From a checkpoint of a small self-supervised audio encoder (BEST-RQ): norm layernorm.
Rows from block 2, named by matrix and row number. Rows with one number belong to one neuron. Each number is 128 + 24 x the weight over its row's rms, rounded and kept within 0 to 255. All counts start at 0. Numbers have three digits each. After the name is the row's rms in percent of the matrix's.
# fc1: MLP up (model.blocks.2.mlp.fc1.weight, 1152x192), inputs 96-191
# fc2: MLP down (model.blocks.2.mlp.fc2.weight, 192x1152, transposed), outputs 96-191
fc1.1057 103:095101117114116163115079115144129164126143129117132140160102155112096151166157128188100128122110128118121079147125143124144088160148101144111135152096164138095116160114133136115100141127162123087185128128133118110129130103133155165086116130137123133157126139106182099145133179104107130136
fc1.1058 099:134141153101108134126110179124109159129124186148116153130112137152128120096135098081132121093116145123147099114128097142131135124154068123129083140138096098100114134142126162145096163105084125137131098137161141131119148118128139150124122143145149133118158186089134153189126121145141105108
fc1.1059 094:139095127138084154104145127162141130150120153191109113119162144148117094108159152114151063108131143166129111116148126163105122121146105102123142122124134127112128141164173134113093145103157100133113140102080123123125133201128142129128104094090153088103138133153143167143118116149104131143
fc1.1060 107:118151123154107121149138127169110139131173188128119143133100112132165111153134148129120126153154158180131112085135125130141112128102141141103110124114102124154054110147126130141133113086180138132065164129114158104122122133181131160126126125088158131133161130129139120135096128097111114152
fc1.1061 097:163131119145136124085168121151085160104124148116071139156186142123105116111127143084132156094099106118106134137123157151144102106154139153102123182118115122147117129134139116133113157173082142120135145149096136144150142173143128148128126105064120131101132119169150086127118102157094130135
fc1.1062 101:143136143117159083126158096115171135148110141142094120160121159117138142101121151112157102148091101137140129118126188135129142099102098096119166147144144131094123099133148118123144123107125150075090134139089121137143108197114093140143119152106101081102147141126142116124144135157105130116
fc1.1063 098:126139136137112113102141047107077111105206134130122152101089148101117132117139163122176123147140151113130102158153134127126103110140137162084096145142147127118137149161111094176135101102145129117134127118136136100165138171128129134144117164117159123127137134087109103109111139135162156132
fc1.1064 101:122088112103129088138125129113155150100154144137109121140106137110132161128112108153114133155124093106141114087090162149134125098163112157137109090105133140108175100141148120119123166115114138105107142132102175156109140123133098151181078123082115163124157107075154175093144124127116126108
fc1.1065 104:137160080155139150117127105153142179146129093144171137125108101141119175118097131114138081136085142104107094157136151141091121136103086144111110137157130060133135119111126128127142130109152106154119139124167121140148081132102131164162168121122134118087134157117111134164116144118145150098
fc1.1066 084:133116125176152135160139104107109087144127149108159114095128129118124162175114175106099104114131139169126130098111119126095151156158100148143142067152114112125134108142143165121113108142140131136160168142142083128139160148106091044155120117127147135180106152101122127173033080127148118150
fc1.1067 098:125106164111134143103106088126153180110120126118102146139092099112129174098136128112144073080114158164168145125118159156097123139146145099105162132074147169151119113156118110103122113113124131129144143132108115126149109182077107184121110131090114130141106155151113113156157129089166098124
fc1.1068 100:150120116175135131104074133127071097154146122135137117118170161153114116137073147131148156152160121125124135115121125107147139149144091130118100157145139142110126132125115124106112131169153109082146051172115154133077154110129155170149116167133095058142124167106116146131133100171179159103
fc1.1069 097:114122139086143092104146148156124129194150155157119129119128115152109095115133126115150163111162120121162146098135148124103177134109146139120137139102085131157132164105123117130127099120102145137141121130105116120099086102183124137124100146145133150149114113170158109103126172144166112168
fc1.1070 102:161130134094131048120160105151133131100127132154109115131149119140133111125107070140153096109085110146154133133087103111142133136123124125123143169122152149117128111133113165162177128125084123156137153101078147191139120130113134150128109119130117129143130137172106120150147136110130117158
fc1.1071 102:141129150145107104155161126128137117145161101161116139157115102115171104145114098176137148141112104115121147151142177135097127139113124158095075151130140146138132124092143184160142133127131157134131117100141178142120145116158103118091168092108078147127119133106140137115133131132151077138
fc1.1072 106:096099149140151096123144134144107109106133183139151131137099104116135136143121144155141133130089141149182107124122132106100105103153082117083111075167148110152128123145128125063141118118130152147130133083147099142115133157103116111110151177146136109140152152086122147172128156136165180141
fc1.1073 102:149107132169139159104112136132114142131099101121095113095144099155108103151094141142101130149152146125186123185145078090106160117127172121103144107160094093143132124165138139143104130146116139122142163167098139123147129135158086139154104147105092097153147177154125131114111119101112124131
fc1.1074 103:136126139102113127137110113128128067151122151131131106111125109139119134135143137160156153117118164135153143168110136077093092121141154181098147118113140135107158113134073131123127116119142149112132168136144139102164110133124104129117154136128130086139143097142119172157108165101131133135
fc1.1075 101:139111089164100108125154149129118125137107140132090078147137131139135140137110155101131109104110156158145200130138148110142141157096152103122124095131140132135113134148126102109127128105125147146095133126118128078161118108139166138141118161157134151102148112128211118096136160123141146152
fc1.1076 102:131114157136178102173182137163097157078102150123168098149125106140143100158102116153126115147131134149133107136124126148134110176124146133130121119134124089162148118124140147139158122110096099128165136151080139123122157125057150150116136166155086119141122118105157120144122125119105127092
fc1.1077 106:137105080150105106110132119137148137113089156120121161095123133101159154138136108084173126167114147142102126105127126115114119144146160156144144105132136136130145111157114134145070103130120118153110114104145169151149122104114148212105151156111118091156111112121129120108131142173119136194
fc1.1078 099:137132136104130113123146137114063094153089144140098144112140134089139107108153144170150140133118091156116129121060135116088105153102122091144090115142142158154128106154156112104112122114078142097167120142055114108132141140133114124140101149103147070142126113166130138157150079168145111155
fc1.1079 097:102134156129099124116138105143137161073121092139102101172135128074152108132131142136154136145124158112137112116191123121159127098135112108117147144109112132141130122125162137119147145110135154126127138120133158130120137101153169088156111147061131084146109156142143135131151114147147122093
fc1.1080 104:195127089141099111132101151142142117137158093122143094131162131101096094112146133105133098143086165137131115141100159143140149129112141118110107103110148119158148109139130187115157126133185106168156155125082079131115146089090166129119137120089149142142121144114094132163112116129124101097
fc1.1081 100:103110158130161115059181149103183114109131111136090113154117128129125133160130112168187131070123118131112110103176120162160105147174132130137091125109117113128101113123149114138132191107126170128115136133128101144093118104124134132142151120153120122134123167109118075080094068141122112105
fc1.1082 095:075150084101114133142136134156154113095138117143122136152099159053110109158101172171117116078111120138107131140136124126130144160139130099113120130135095092128124144136103121093136091146123146125136150149103127141136122113137123149124108132104109130139136151131135126142150117077096147106
fc1.1083 102:136150131085128102106147125082155108083117098138134107143117123128145104114112104146167067135144123125171114112116111171135116039099112125163141175141146165144139096125159081136141131170154172121117079123108122116138119112118081141149138123116121125167150100111150150153115105118080111123
fc1.1084 086:120160139117106131166127104132125136097129128188141152105111127083189129127078116135143174150120107110119163162086092146122138108130129134162112140092114116101123093137181113136173145133132133166139117110145139112122129162086148119110130121109155076137170137169134164143182136152133091072
fc1.1085 101:112139114158104091083149086144117118083089113147118167130158153164157137141132101140152132122110125159099178173095129103125170102096139148157139144119076079111146133147087116091130084112133098139140165124120093127093152071124148122146108099084126141120144137171139137142118121108137128116
fc1.1086 091:082128104116135142134142094058125139112117101117113127153125131121172112172130120137140145132128141105124148118139117127120165121145123155092130118173135117058135117129101184121187173119112125113113128094140102152067074095125117155114117129145115132108158149096120092132153120105097173135
fc1.1087 102:138120165130077125131126107129133151098158102129148157107086088110144138121138113138165123146177139148166142144112184115114113146105126087080110107111121117102091150155135142164139136142096193155167190108101145132147084108149142100093166082084147156152119117127170183126175131113111172145
fc1.1088 097:105098134123145123110131118098112125128122159076083112150112109160070097107115134140110117104115165153154118128158124116137136127103144132144110057148132105135136109116144133162152154133091102107110113094103165161098122114171138156141142108121116117149157160160153121142141108120105107105
fc1.1089 099:130141129116119117135133141080141145119154142145124114150074164057152131144105157150126144106127143153114161090153143129142129073095112131096132120118140098101146142108135079142093138115114124100106130111112129135120146164131077152112122147147107109158149138094146115125178161113120111127
fc1.1090 103:135157127155137139106149122135121116080119073089121105112157131129115094165156093144085128109114080117153116140126133124186111131134116094119166105112110143085120112123114134147145123120134127154148169093101168115083127129152071114132101143120154126127105122154126113148149132129143185102
fc1.1091 099:114148124112183094105146104146098150142124147158117116147128159076136119156186127149074107153168176121103103118155140125107147105110091119141116157145127128109113158158099142155130111129115107146141124088137146167141116152129164144132129119071056120113083115119141126220133098117108168091
fc1.1092 105:156124107134124114106151102145161156120127171125133134121159148132127070140150113117118151132133099117083143150115108129139122144144175085131116093112075147127126105141136143122131092088093126121109149128071134154143169111107143135139095150121092126118143152175100148177132147135145151153
fc1.1093 093:156119105102156138132091127120154110128123091104106156099129147159166133133136142117153131105066171136096112165130131090122089107149144137139128164181152167114186121118149165115129126137147081143114145123155149099168098125106112079126154173141152103098136102149138133146122121100093152132
fc1.1094 101:114106139156120126150102125125101158123113082131145083101104155190120106145144141093183122076080087137105151135109126110164130166133076108127139148100140129113133119121122152153134142155101149156130137145137148137153137133119092182128134118119114079135166102113122150109117083120112120105
fc1.1095 093:135105117143146129136147168116153110102134138093115134176133127135143125126094077110156125122122126141170136129170114123144149104123141125111143093083084133103113106140138093101101114130101151158136124148069141104162128188160093073101134116131094120118135102140096109149151155157152157124
fc1.1096 108:172145168153141147150169190144135154099113122114117145148103145119147147135133120137173093083144123115113144142123127087093105137110145117123182127159080077069130142157180131146121149100125083118099085134068139151157109165115131152144143124139095151127152142116117129144141132114094127141
fc1.1097 098:144125156134162136096131159132162169126128139132128115136133109093150098122130126134104108125149122146136108116170116114126171078126087144167150097142084112114056132154107128091145125165158123130082121093145128162130102130121149116082140167143143196138126136108132116153065129199138073155
fc1.1098 104:116134078149124112151139121117118117144094132154092118178144124097135122115120090122116131109125176154148145095099174152107102110109123123144157114152112113090159093132135136141102138159168125146124101149151117099134107100118151123141110103116108122170112131151119117134145141119090145094
fc1.1099 102:103132129142134113113098109125136131165113121156098101159111141175096187122094103097118109127116120121119143117117115133108118126151121118106125124100134121137125091103099105093154110125115111120143153159133134133119084137167115109171147131117162151134145165121179133149085116176109116147
fc1.1100 103:142145123129170147131124144081119167156129146155094153112105146154139132123176131136108107133142142134138142142183119103140150153108102177127152103115102132122103134144163123107105134148112115113141108151130139111158137149124131093150109135070119118117114086105123111143162160112136151157
fc1.1101 097:095137134118171139104156101157110117098160136108091161177107148127160122115088122121148109074122088141122154113116121106110104112155090143139106182179113135161124114093163122148146149161147093128134090095178108111152130120134104155137129124137135113141128141109121131085123143101145115122
fc1.1102 102:132122135158127160126130110132097122149119140114115144126130114144161161078100135092136127131135111121118183155126061100146121107122142122119122117109130157138094126091135122109131137117160092171144125141174116111114112158095080109132117125126086122134135127140068120119085123088136153149
fc1.1103 105:140132130102114144100107115150111096114132151071110150162139103126089132108098096137151076120145116115132119106130115158127087137210128121168122138141141112130122123125102115176098123145112128133151130183160124134149112098120119164128091111123132132133105113110147123154132112071134109099
fc1.1104 094:122147132123167109141099123122125077140141141102143111118152117110142155168110168144143147139133122166141169143127118138103142106122132210124143139155164090153099128126129133128161137096134113121173114165148146125101161119080130137137113153119142106154143118101154043179083169071108119139
fc1.1105 091:106142141125132127128117146130141131116088116131091069096117140128219135169160099110104159134144154146125168122127124153157137125114109144110131146162154095101157121119120123175135142135153128128130156139120103114153148113106130149136104136112154146107156115129107113116145150141141116113
fc1.1106 097:149084170110102075153154087097109161175082124176141157093113113134114147112146135135156133129123102130125106142126140155149108099129110125081110170146096141131125141076124110112132134110133165144138148129099145155143155124107144119172110129119143130138180194142131093144143093129158082141
fc1.1107 098:147098149135106147096133107128133147154116153143159128087136126119108134137165131160131062110082126185107127127103176122122067117088173112138178122128110124148073125122106140122140124100145169089148155107192147121137159112128081112170115137109127125147130103143137142059098130124148156110
fc1.1108 100:105111124175123097103157115169125149136128135104097146140073187177096152090127102128124150123127158150115115105083158122079145122130140148094151103119173151117147145163112154104134113107153052084132131142130140116128143115104138129132113170154149122101154123154122087102092113111119108117
fc1.1109 102:091127147112111130085160141109096071084140124094150121100163123125135103142145149091145175105088130123134101112140119147106161108183111098092177141091111110151140146155137123139167157160147115165154132128134131101155121087146121131153080090149138112104139113111132134085127147119183137178
fc1.1110 108:136132163118121076137099084147087071104145092147136106144131154117149133142117153138118151125167104093135141157143153089113065125140158092151138138105127108110116150117139116116144180158120145096108137131129102100109120128182159103134157111127094152175142119095111113160122136156148164159
fc1.1111 104:182142143109119090099129121095131140149112133140162120113112118086120130135120137081125094096143112146142148140130161126118100121141103155157163140096118136138123117063095145120131143120117126123099106164127112112094145076171133136123134102151123115108103110129139131158105124128178099152
fc1.1112 097:139121142125110160105149163178126118132136145154134123115122124133059116130130116157126133116104168159156152128147118137118169111138134135171109142092159089115147115139123143163123145115122120155115100163145077119120108091154103123124132103100097086141120159141151095134118107112164125099
fc1.1113 101:152106140121121113137148150133127137115130129120125111082132157123100154130124128124104148076186113118110142148136102129130138135141132173112110143104127153111088142110129154128129163113110094114155133114145131160145082172158145142122108117109081131132121100132171142135165124154116129131
fc1.1114 106:119166091134114091121125076110165109122128141146153071117162110148140135115103082150174168129128148127151180158097108080103132113133114090093152175114159099112139107127150117127157086062150129145158122143150137113101085136148138105167136153138120135109138105148104162112136133100114115109
fc1.1115 101:182123146154151101115086141134110101154138126156116110110145163113133146149179096137130131141128126165126169139128166126081112128150137150109093117072115097113103116136110106097092120141116052152109141127115114151115101129142156123146136143139093125124135125136118154086153129176130149124
fc1.1116 092:097102131155126110113128082112080101153169131137146126127124129125125125121125165132106148086149151121179142189128108141141111080113129096104115121131157141162132149134144162143147145138117134131112112125111166082096086141157114103116121123143130132152136117131134120168081133147125171141
fc1.1117 107:134123138132115098129146113110143110105149130112125122145138140112142132165110143145138181122132096141131118153121109109100137114109173193094130103111113154112113132148090138141140131109171135157143128123134167125111114148119100126121116117142093118106124116097127125172105122129122055167
fc1.1118 101:156108172136140104105144152111132133099134094122127116193121104122094148126102130119151111101115104138172136098110156117122146100134114139179136131122126139105122109108145107085132138168145122125145115146096116129110087128160139084111165119129096164127151132121122122123158120114137133163
fc1.1119 101:173112133105165169090096154113170158139083097093138139153182123144104119125136161116128110138150088165114106089113129162125110154133140119057151091129156141127156103117127112108134121132144086077139089117143172105129145076107122143116157157128114125138128125136158095145147133120111140140
fc1.1120 102:130136129109118122131146130131117109098157125119133141104094116152117085139109123160145118139117128122151147131151163123111119146142106170128097138108174129080141128109136110104139160116140115099141167091144125113164118098142117181116123161112114109118130133130126165132129168109093084133
fc1.1121 107:082126127138125172121128129140137117128154085109118125147150166142119109128126096147184113108158171148104125196151148138136150120144124078098130148160101094104118126122124124075104114082106094181163169080115128066097129126129154101138148111085155147118137139104176119134150142101114170102
fc1.1122 111:117132117140140150127097157138151109123118127144125094105127158104088139100097141113144142070164111137113141132122120123127133137120130142140105143101165115108122127139097144141155154169088124147132116093171170163141155158151100132141154145123125124114161098124102140109147124131161109170
fc1.1123 096:164163149103096140121138082133132109114112121131158107103108147124160129146178109117143127121137149108113180168131163164200098114132078130121122122139132140125097150137154140103129154141111127116136135109155144093159133116088100139104147103102122118141178106103110121194152156111132112155
fc1.1124 103:130181106123104136091130116144077144148132149121117100112144138125132134097138126140109119106132118155136113137105115138109142122078112174142171094092092153125115159100136117105151155120133126132128124121124119105102104157138140150133069155129168169178133140132130108143127164131105131117
fc2.1057 094:135146114146107150063119095139148131160117151106164106191159170120125093139140108101159134146119152117086140120137110131138113120117126110098141140131117117172110121101113127138098116146119118150162121123090146097135178122120155133107130118092179160148128099095184133161144130068146139124
fc2.1058 112:170148106111112122161150139105157133184147057130116154140135140112118168141142122165175129092133135144118145129123120142105163115161154162100155116112118085129113182148131128139105172107107148132134149136123115119118131098093129130136171165125132126135109104121130114174144113113183059187
fc2.1059 097:125168124170108127107162126121163103136128106105124081129135108119143095144121203122174141120107160151137132145125152137143110085110098158117131121127105095146096160149124155084107151101105135142121153123123164116101122130136161130166148109157123147097106131129135141096151136133132111098
fc2.1060 093:103165129126128051099124079159097126129145151136132072159124123138119124171097142093137152148166099110127145194126125150149113090128121155131088173106105081098110132140169118125122125164122097136126130095162148158109114126127138137111122163174162174123110136157109111126168127154120125121
fc2.1061 089:153153113141109109148107170123125163143117134144111129141111148134132158119136063132153138085133113137117114152164107137093115189154140136141123104146134133141124159143174135165112122114089161127133134109077159128090140144172074141121170162114186133095095150158116116160113104102133139198
fc2.1062 098:097137156111130125142158153148142121148161084095163144132111171168120187156162104093165129135119158115107131127139165143081103126098114122079115114128113168123123148096125143144114131128133122149121077135127140106108147153119138113144126094100139158132127157118133094105173151116145150169
fc2.1063 112:121105153123130083126128119159172060142109127110164134122156091149105076148093133142147138135155128099110121108137114083165117093127098098128167132124117119126104144118119147078122162112135114138144200099136109111134134110136166138118120144154151122134089095102110093164103121158119143121
fc2.1064 092:136109142099136116103154103136118134138135120134130149113143093107144150128143134152114120140100130095147084084110119115140088099130122128126133159125124103114136089177137129134119125153129140158134118145158134107145192142109142133113107135136163130120103153124133094134125119167093146135
fc2.1065 099:138173155139167148148126164133114122098149174132154098121110154106115143147096118065108157109154130123139126085053093170153134097151166129131088112129106180148119129133135136122142158140119133155109144112114146086114129091116138111131139080107075092102087045151112110109157109133109158126
fc2.1066 108:114145111100100096163172096120125118105132145130097111125074128174125149140139110147128122133114172122085123156130065110157090122146147171140113108142149127129109108141174127113126099143144139137151129139104142132100109174100142147086132137103112156133113150121126135133085142140145114137
fc2.1067 096:151145126109144135158148112106117126177182137128124101106134095089135105102139153164118137145118149147095159160129126138148095110164143113160118119144141097119115133137121119153109101129102108177162125098131134133154122103092174186142121138125148160134130111126146164137170149130140117159
fc2.1068 104:131110151125130140160135154132107096113121084100134111140130146129134150091121142138129092133131154139122152147107119127156150125157111189128163102068060118124120144145188135104107104135083144143148060060182124143166084107170161141140154132125132131118136102129117178152137111123157107110
fc2.1069 119:147137131141118129124125134143125144092146140127131157100128091142180127132136123125125131159132079108105128068139097148119122116133112133147171160107160162170144126111105118109116116093150118072145144097122154124100149093156171158168106142147162125114146139146142153143121131110148120141
fc2.1070 087:147128103111150152120116181125149171156150136115142108139122099134163134132111114155133187125097144164136057139113144102177130096132165111144097171155135130161087128118114166155130162148136115122101123145134158146137137164091143128121156104143084127126150100128149123112128118098116150121
fc2.1071 080:127093132191129116162125128146180117141155075152153153142092181103116129104097132143170105107113117144078114126133104116098099140166117146124085135157125145156146117148109104178083142116134113124137145141177136099100091098116112133136120142085109111107112124130120152127153124090166165140
fc2.1072 102:130106178130162142159159138106103117158096129142125081117125107134149130145123117101119155056187148116145105132167114139144080142120135149116111138092159131140153178131123112106107176147135122170114099170115109116124141099110075093171181158167116139091123128132134123169152117109125096128
fc2.1073 100:132105142077099156136088118137124113095154124136139100067158065134128151120113083127126156168157128156111143125141137129104120146167172114129116147110108140128136132155112150147080127102113116140146165105086110088113103179150083131111133110129107114146125171169151134151127118111119109112
fc2.1074 105:109109097102130114125100151145119113141124144094141117146183161141106161120175174194144160100117130121103107093162141136117128106125134087111121135112109172139114148137153145156162138113122145108124156172127122084110131116139107094151139141144122108135154100130087105141131147113083154139
fc2.1075 102:155139165148145116101122136132135123149174103103090147065108145114124131114152100153136139131157143125077120141113127115118106158130122159127147097103111150125096163098125143115107129109098135135173116093127133118114125140121090166083167141127141122143127165139070136140160138145103133096
fc2.1076 101:166134143126125142123136109107137124084108134139153125131158153137168098131143139119084133143103080084137179146119122148102160126108116104108122156076210118117155100121107121115089118112139118134126167129107117135104108090135105087146192107104080143165147148146149139150105167133174095152
fc2.1077 105:119133134109106158179116144086156130111158143153108106092146151177117127136123131121102091096167116102119128086149135140143146118150082078125136116151123119157099124105111143069092160149150153131178115125131147119146117129099131133098122149144116110162158124076100140144083118134130114112
fc2.1078 087:122092130120126157135125163109102107104171154132145114159154127144108142129151128128124121115117103129111140097130127138136139093116111160134121138086165102150113156138129138094105135135100165185113129161129172115081109104147105165102151131093118141144123144125152165130136146123085154170
fc2.1079 093:125172113091097115127132101138110149102122101077145099134128150095097098178131120172124151117148110144119105132146096118102162105115130084122129153074115114112110159146156171164108128137139166106141133096190083143158126138112159155132152136117135134115130101134116136107177131150140141120
fc2.1080 081:135118076149131115103133162098109124112103119097156096163165072126113084097133116115126107089129077147109147114119091087129080140128123117111130130108144149130145078110130109085148110091112109133118061139153126091164103165156151122129144125141081110148091143103161130092135150135081141135
fc2.1081 108:120149116150098159116153117118160125118106098157125134209121122140120170130145138160123091118117149132150171100080146168113133115117120144131105110174135120106119152094160066158154147142130170118148137104196124142148091115135169113120107158174132124078128111127145112094147115142136123091
fc2.1082 103:167076149103089126077134179124124098143128120135165110137123124147160107099141106082131147169121153156118153112114132131082133103130173132078145111153157131110145127135118135114103089148157130159140097125133135111109115169099151149171144144133117147112131106095161127138134093086127112150
fc2.1083 098:077144084094116130104192125109131136124154101071152163161159144058106141151139118127131110112117144135136148140118136148149075105115148122129177146133127141149144145135148138118170092123118132136095112121133118131112084148160147105142133132113096107088121134147143147135118125142065090111
fc2.1084 121:155092091131148111142122188183137151165114190130116123105116136169123143137099086090110093145123154097104149122161094132115125117133134119148168118135132159128136122151124124143177138144142097088148153117129119123141136125150148101083126124117123159106096135165110129168138171155131111114
fc2.1085 093:099147135139185113095088147139126133142110088099125163120144124117120139160164147119112143076133121104141160159133117155101151125141140104115124156156116112164148101130120111125128116118110146118120146156137151120150123125135158108154074115142103154111101115142125118156148080101125130176
fc2.1086 100:134110125102141096174107163128139157160115129178102146122123157155131105127157080167136146166138119115137135094170135130110110123169134100119122123115119115179117114130188156138101163130132146140129133147131137125175148130116130118152117135106122192146126114129159107121155117135141164161
fc2.1087 098:091080108141093149126098137109107139112142094104122154114123133118149115118175156133090099114116115138100106144109123138153119142151063125184120074118094148163108140111133116104142114082165144110122099164134153134101148117097099124173126108123120080156143113156145126128153093134103164128
fc2.1088 093:133155133161144134110120077130147116115158108139132151145108139155155111088157071118108155153094124127148161156124123126103105088112121134136128153090113164128106154131114144071107117156117194083124127160111139089146155128157114121151113139084105144126143119162107118112084142121095157144
fc2.1089 099:162163125155119052124172145125132142138156111162129148152169196134170112120121133145134111117117151152124136170146083076158106146158165111147090112087073143108189123128121144143131140112124136137148114133093159156153129156137143129096129144139150137130128159111102123153164109121155166109
fc2.1090 105:146165112136095142115145133128118112126121131179120106100088139146159111119104109150129167133149129118171138168171149109121130128117191149085135108127112132158123128114141112168203122134148125131098151140115147128160088103122112129076105126137179102093135168117171160131135147156107084110
fc2.1091 101:091125146117163116134113145105129120128102139096151119116164136126186109159156126110099093145146095125135111088163149107098106118092114131167095106107119153126159104096116090086119157146162155106164127140165115129086096113104153134155135119134114122111139122128109138176113103109089109094
fc2.1092 096:097106109116081118110149118167114128064107133135106116164110199124118167109133128109084144128164078167107107160143125121114118161094105102096148160088156115110144101116054156147129121092074099127093110143125147122171102089122133116143125121145085142140137121144149163120120127163127151115
fc2.1093 089:131136112139124149109116169159127154136092161131123134176138187140126157121138136143114157137134142103126142130119120182174114148124116135120087087135139118127129124158099114113140121121122184146148105137155136128094093121137116138120140096143138110127132146127139125126111175184140129125
fc2.1094 114:075197113106108157127107144130150112161138197132169123138104106093160102096137133095117139144089119124097100155118109137137162095129113130135178123190135111087127148096143122170152120147128146175131131115119097162115171127148130127120168152148097111105099110128077107133113149172120107129
fc2.1095 079:151115080131128144125128098095140129149097106119122082143162121120127119113116137132146095102146104138131144108096164143097071149139148139120129175134128119151117111066120139140138108097116152150111117115178098147174133118124188141112143110170126154145183132191145103137135128142116140082
fc2.1096 110:095125143098071110113123125094124125114145165104094190142107158084132106148102098143187117122147129138112136168119159135119113144111110099111098153081151149148136125117119130114128168136109102122105119127131104162151165124137122167161133135161151126112126169146110145123120142142169139110
fc2.1097 120:106129151143137128161147139124120111111102163098167113156140103151144086144152105094103154124137116133166137083116142137164141097117118109180114103120145124100124126107086097161142141098069112140136124151061139106119150108127132109162122136163100094156136134120106113142125137114184108134
fc2.1098 099:122105110152091099135063123110155071144062138130124128119138141171148101102101108103142143171140113160112126091113107122113113102150151140109092137101133168093128150137117173128111126129095118094115093091102189096101158150119108133165147132149125133124123142166144105106112079135144136092
fc2.1099 102:123131123131106140126100123101131154144155140094132166133155161131113166114139115090131110175121131130154128142178154123098113061110174142150121140102106089107082117083114153129148093147122137162136069149104105175072156117129096152163120092132160118161162116165101131091100157111114114114
fc2.1100 096:096131100069098154139145124150139075100125098077115141138161122150095107159131139148157145138122093132124140095131109107140100131115132181110145177130114093108140121149139143115110141134124091110099151159142095122104144131135127148121119159183155126159141135124108139195109122135126126134
fc2.1101 106:138141129118153138118096158144089145138135064078113111092118119153129084111130122092148123145149116128085094113164137120109127112155105187124112115168133097155166146144161146158122126139150122123154147143141163140131147169098087125118143107126113096122134099147128121124117125130176158119
fc2.1102 105:123148136077099172120120149120137124137129123085166142123140131165132143118177121125134115163085129148139118146091121113109148144164156116125104115146166097134112169160104127124149140121127148156139107131116142140120135129150147177134176141129129160126124121131112122127118154088140142176
fc2.1103 109:126136129109116170107106174141132138085100107098129127113136108093107138118164137124161154140138096185109131090192142129098136144139150103134174103158169119148154164103127141110150136096118123143123132056136139121181118130115146143122118138118133169152151130142107114115097150126103156120
fc2.1104 103:092137170159134115152120084116132113117137103120108095140133178086133124147086098168165151171119104115176119131126130171141169121139180178140133164177108156177146148128145126175131114142157126163148149096147137128120158153129105115084119124146121139160147144167081118163112131100147099092
fc2.1105 119:140119120134157082081146123153108159136114146115120131130122136098109164098122109163152081155069134139104124149134133183101103156142097089135167111096116156118110079136129149159108127160126103120105105137131118121155174119138171096138125098087127164140100131121118113107159103104109117144
fc2.1106 104:130069093134184125145122151094150107132124131145147121160127162124101133106150106151186134122128082150140157131121136158125092111107080157152137132142079122115077123129126131096151124112104097110110117185106092124145159108125125162105170089139131120155098124126123106134117139122111087105
fc2.1107 101:122128149114086145140117127117108106118142060107121089118060122133078142135133147158120098096137132151114120108136127164180132155134126110103153160123089096122126128110115097123127118191114147108138164135142148148111119124155130138116154155134115158156130128113088110110127147170168112131
fc2.1108 092:136105178163119137144131129083111147126119150128151125174126088150140153142132176190107118120166089134154124150146089177182128140123128150132148121121119124139126085119105112112116105086130151179101105104096154114128162123099121112184100124107120161130082128133177123109138136119127133124
fc2.1109 084:131145136096133139099166144074124110076187119151116171085115154126132149094145138143094126140129145163158114152126113140131159133134133120140144109125108165150161082132113142132150140130149113124136145124131116097134107142112138157162114184120124113136159119081115072137147156114189119090
fc2.1110 116:098152121123130149132118118119142077151119125097113108176147128162163174139087164108160154139142115134157149116133114134174108110111165134130158085105109155151125142174086110143157148123139061090151103176116140150115126108081124149119149163129160152151148126161143133142160121148188105102
fc2.1111 095:145096147133067114141153103130115123099153113131105131139125151075118144175103132093169108148124174089173151145088106095150103141105146163120080091152130161128131131150144118141100131142142114156166128097116093194141108161108124104119087088160124106116140100150108125139103137121106100115
fc2.1112 092:123142148134168127120123104127120176132135098151113146100126122157189140107113131084099126136123148095133128133129102134133143107149117155106132120156113112132125177107116140133134120101140147111129129164114107087154104111148142081103123170136158143104107134089143181146146118135077152132
fc2.1113 104:142112121129167103162140102124122148096113090116125170136177138130107146119096112151081116140142148101136163106141116123113151144142150131102172102108102110141076131141147074144148118089152135177148137095128178125119149104157132097118110138153140118102156085159060135180140161136139140141
fc2.1114 106:138123098081153118135128134140083150117112120134082138104117133113158117124088075148126164112132161146154133063166090117143098114139144145130159160134151097127114113136151092145131176107132138144150134164162155144144105116107126141165158136093115114108120110111169121128179132149150106135
fc2.1115 103:082089117093103084105132150178122141121134145113125170187157122131168100115138156116159117117111116125064130111142119091126158133131123129133140072166135138178104108122159120111130125111111151117111141139147119105143099122146137105115122094111125061112135130128134118121146125125122129167
fc2.1116 096:111107113165067142140138136202135120155121164098136117122165128154159149153111137112177084128140121131143122118115151147100143134156095141156122140145142120090104115161136126154107143104103126138108120140105120098120075152178129125139144119131151164134090143172136109184148103129128145156
fc2.1117 101:106154116115142134154121110132119094130120119128140161110130154128101102163113136146132141132132162101108159178132112105143173103172104147134141129130147140103134082150187102163130124078093137152101159133139123101121066129099143116109152173100145091106144101133133137144159145100157112140
fc2.1118 094:118130162139094136131148085138125121114159174165147127137117148124196134147154133079115128109172135137122135166116108140101093139172160119117143111111149130171156121103098093158135113100119096143090160149119138163173161154119125175148152144146099112138104156152150127109136187164086128145
fc2.1119 103:144145126155173131120148112133164148129114110106132116104137128148140132137182140140159099128095149153111105143133130130127109117136087156120182184087142108113148140132145120117145127111126135145123102111116094125115133149125139113103165132095124161164091171135147117174124120064131113127
fc2.1120 092:113157132122142119085123120130152108140119144078126129117109148116120143139162139103122163178159167081143098119129151139120151133143143100144090141161135164145092099148217166123131130139154147103111111139092067136112166123110132123085058129150139134111114123132108169137153124116142148154
fc2.1121 094:139100161131155147143100080121105138154098107144147109099123151073181152129149128169088098132134131120176150072145126105146092119141147126115091149143121122145130142127148126135107147114150117126142149142142114160143125131157123134128134115094078105144093124115122147157153097142102112130
fc2.1122 109:151150093108147169134119155121144114099138152150077112139140130140111086104146099128124150088106088108114110122162142109166160104116134099156127115161145166148114149098134126134117076100157130120125088131128138118107124097131134090111151111159128103102161152137134141134141109124106116119
fc2.1123 090:150180098109122159175173138123104113096138099162143101158100149148131122135163103187153121126163123154140114124128123160095107106108134136078122120094156130073095115168149127140127109156127129107103121172147077086124114120115152125141149124136106127093125137126163176156134086098112111140
fc2.1124 091:132145117112173124145161102150168079126127127123113131102147130126113108153108133150106140128154132144141097135121101102149113141139135144124134143133167161131163081141163084142146112176127136101113072108120139088109094073153105131098183109093102119141123130118128183136185153116116118116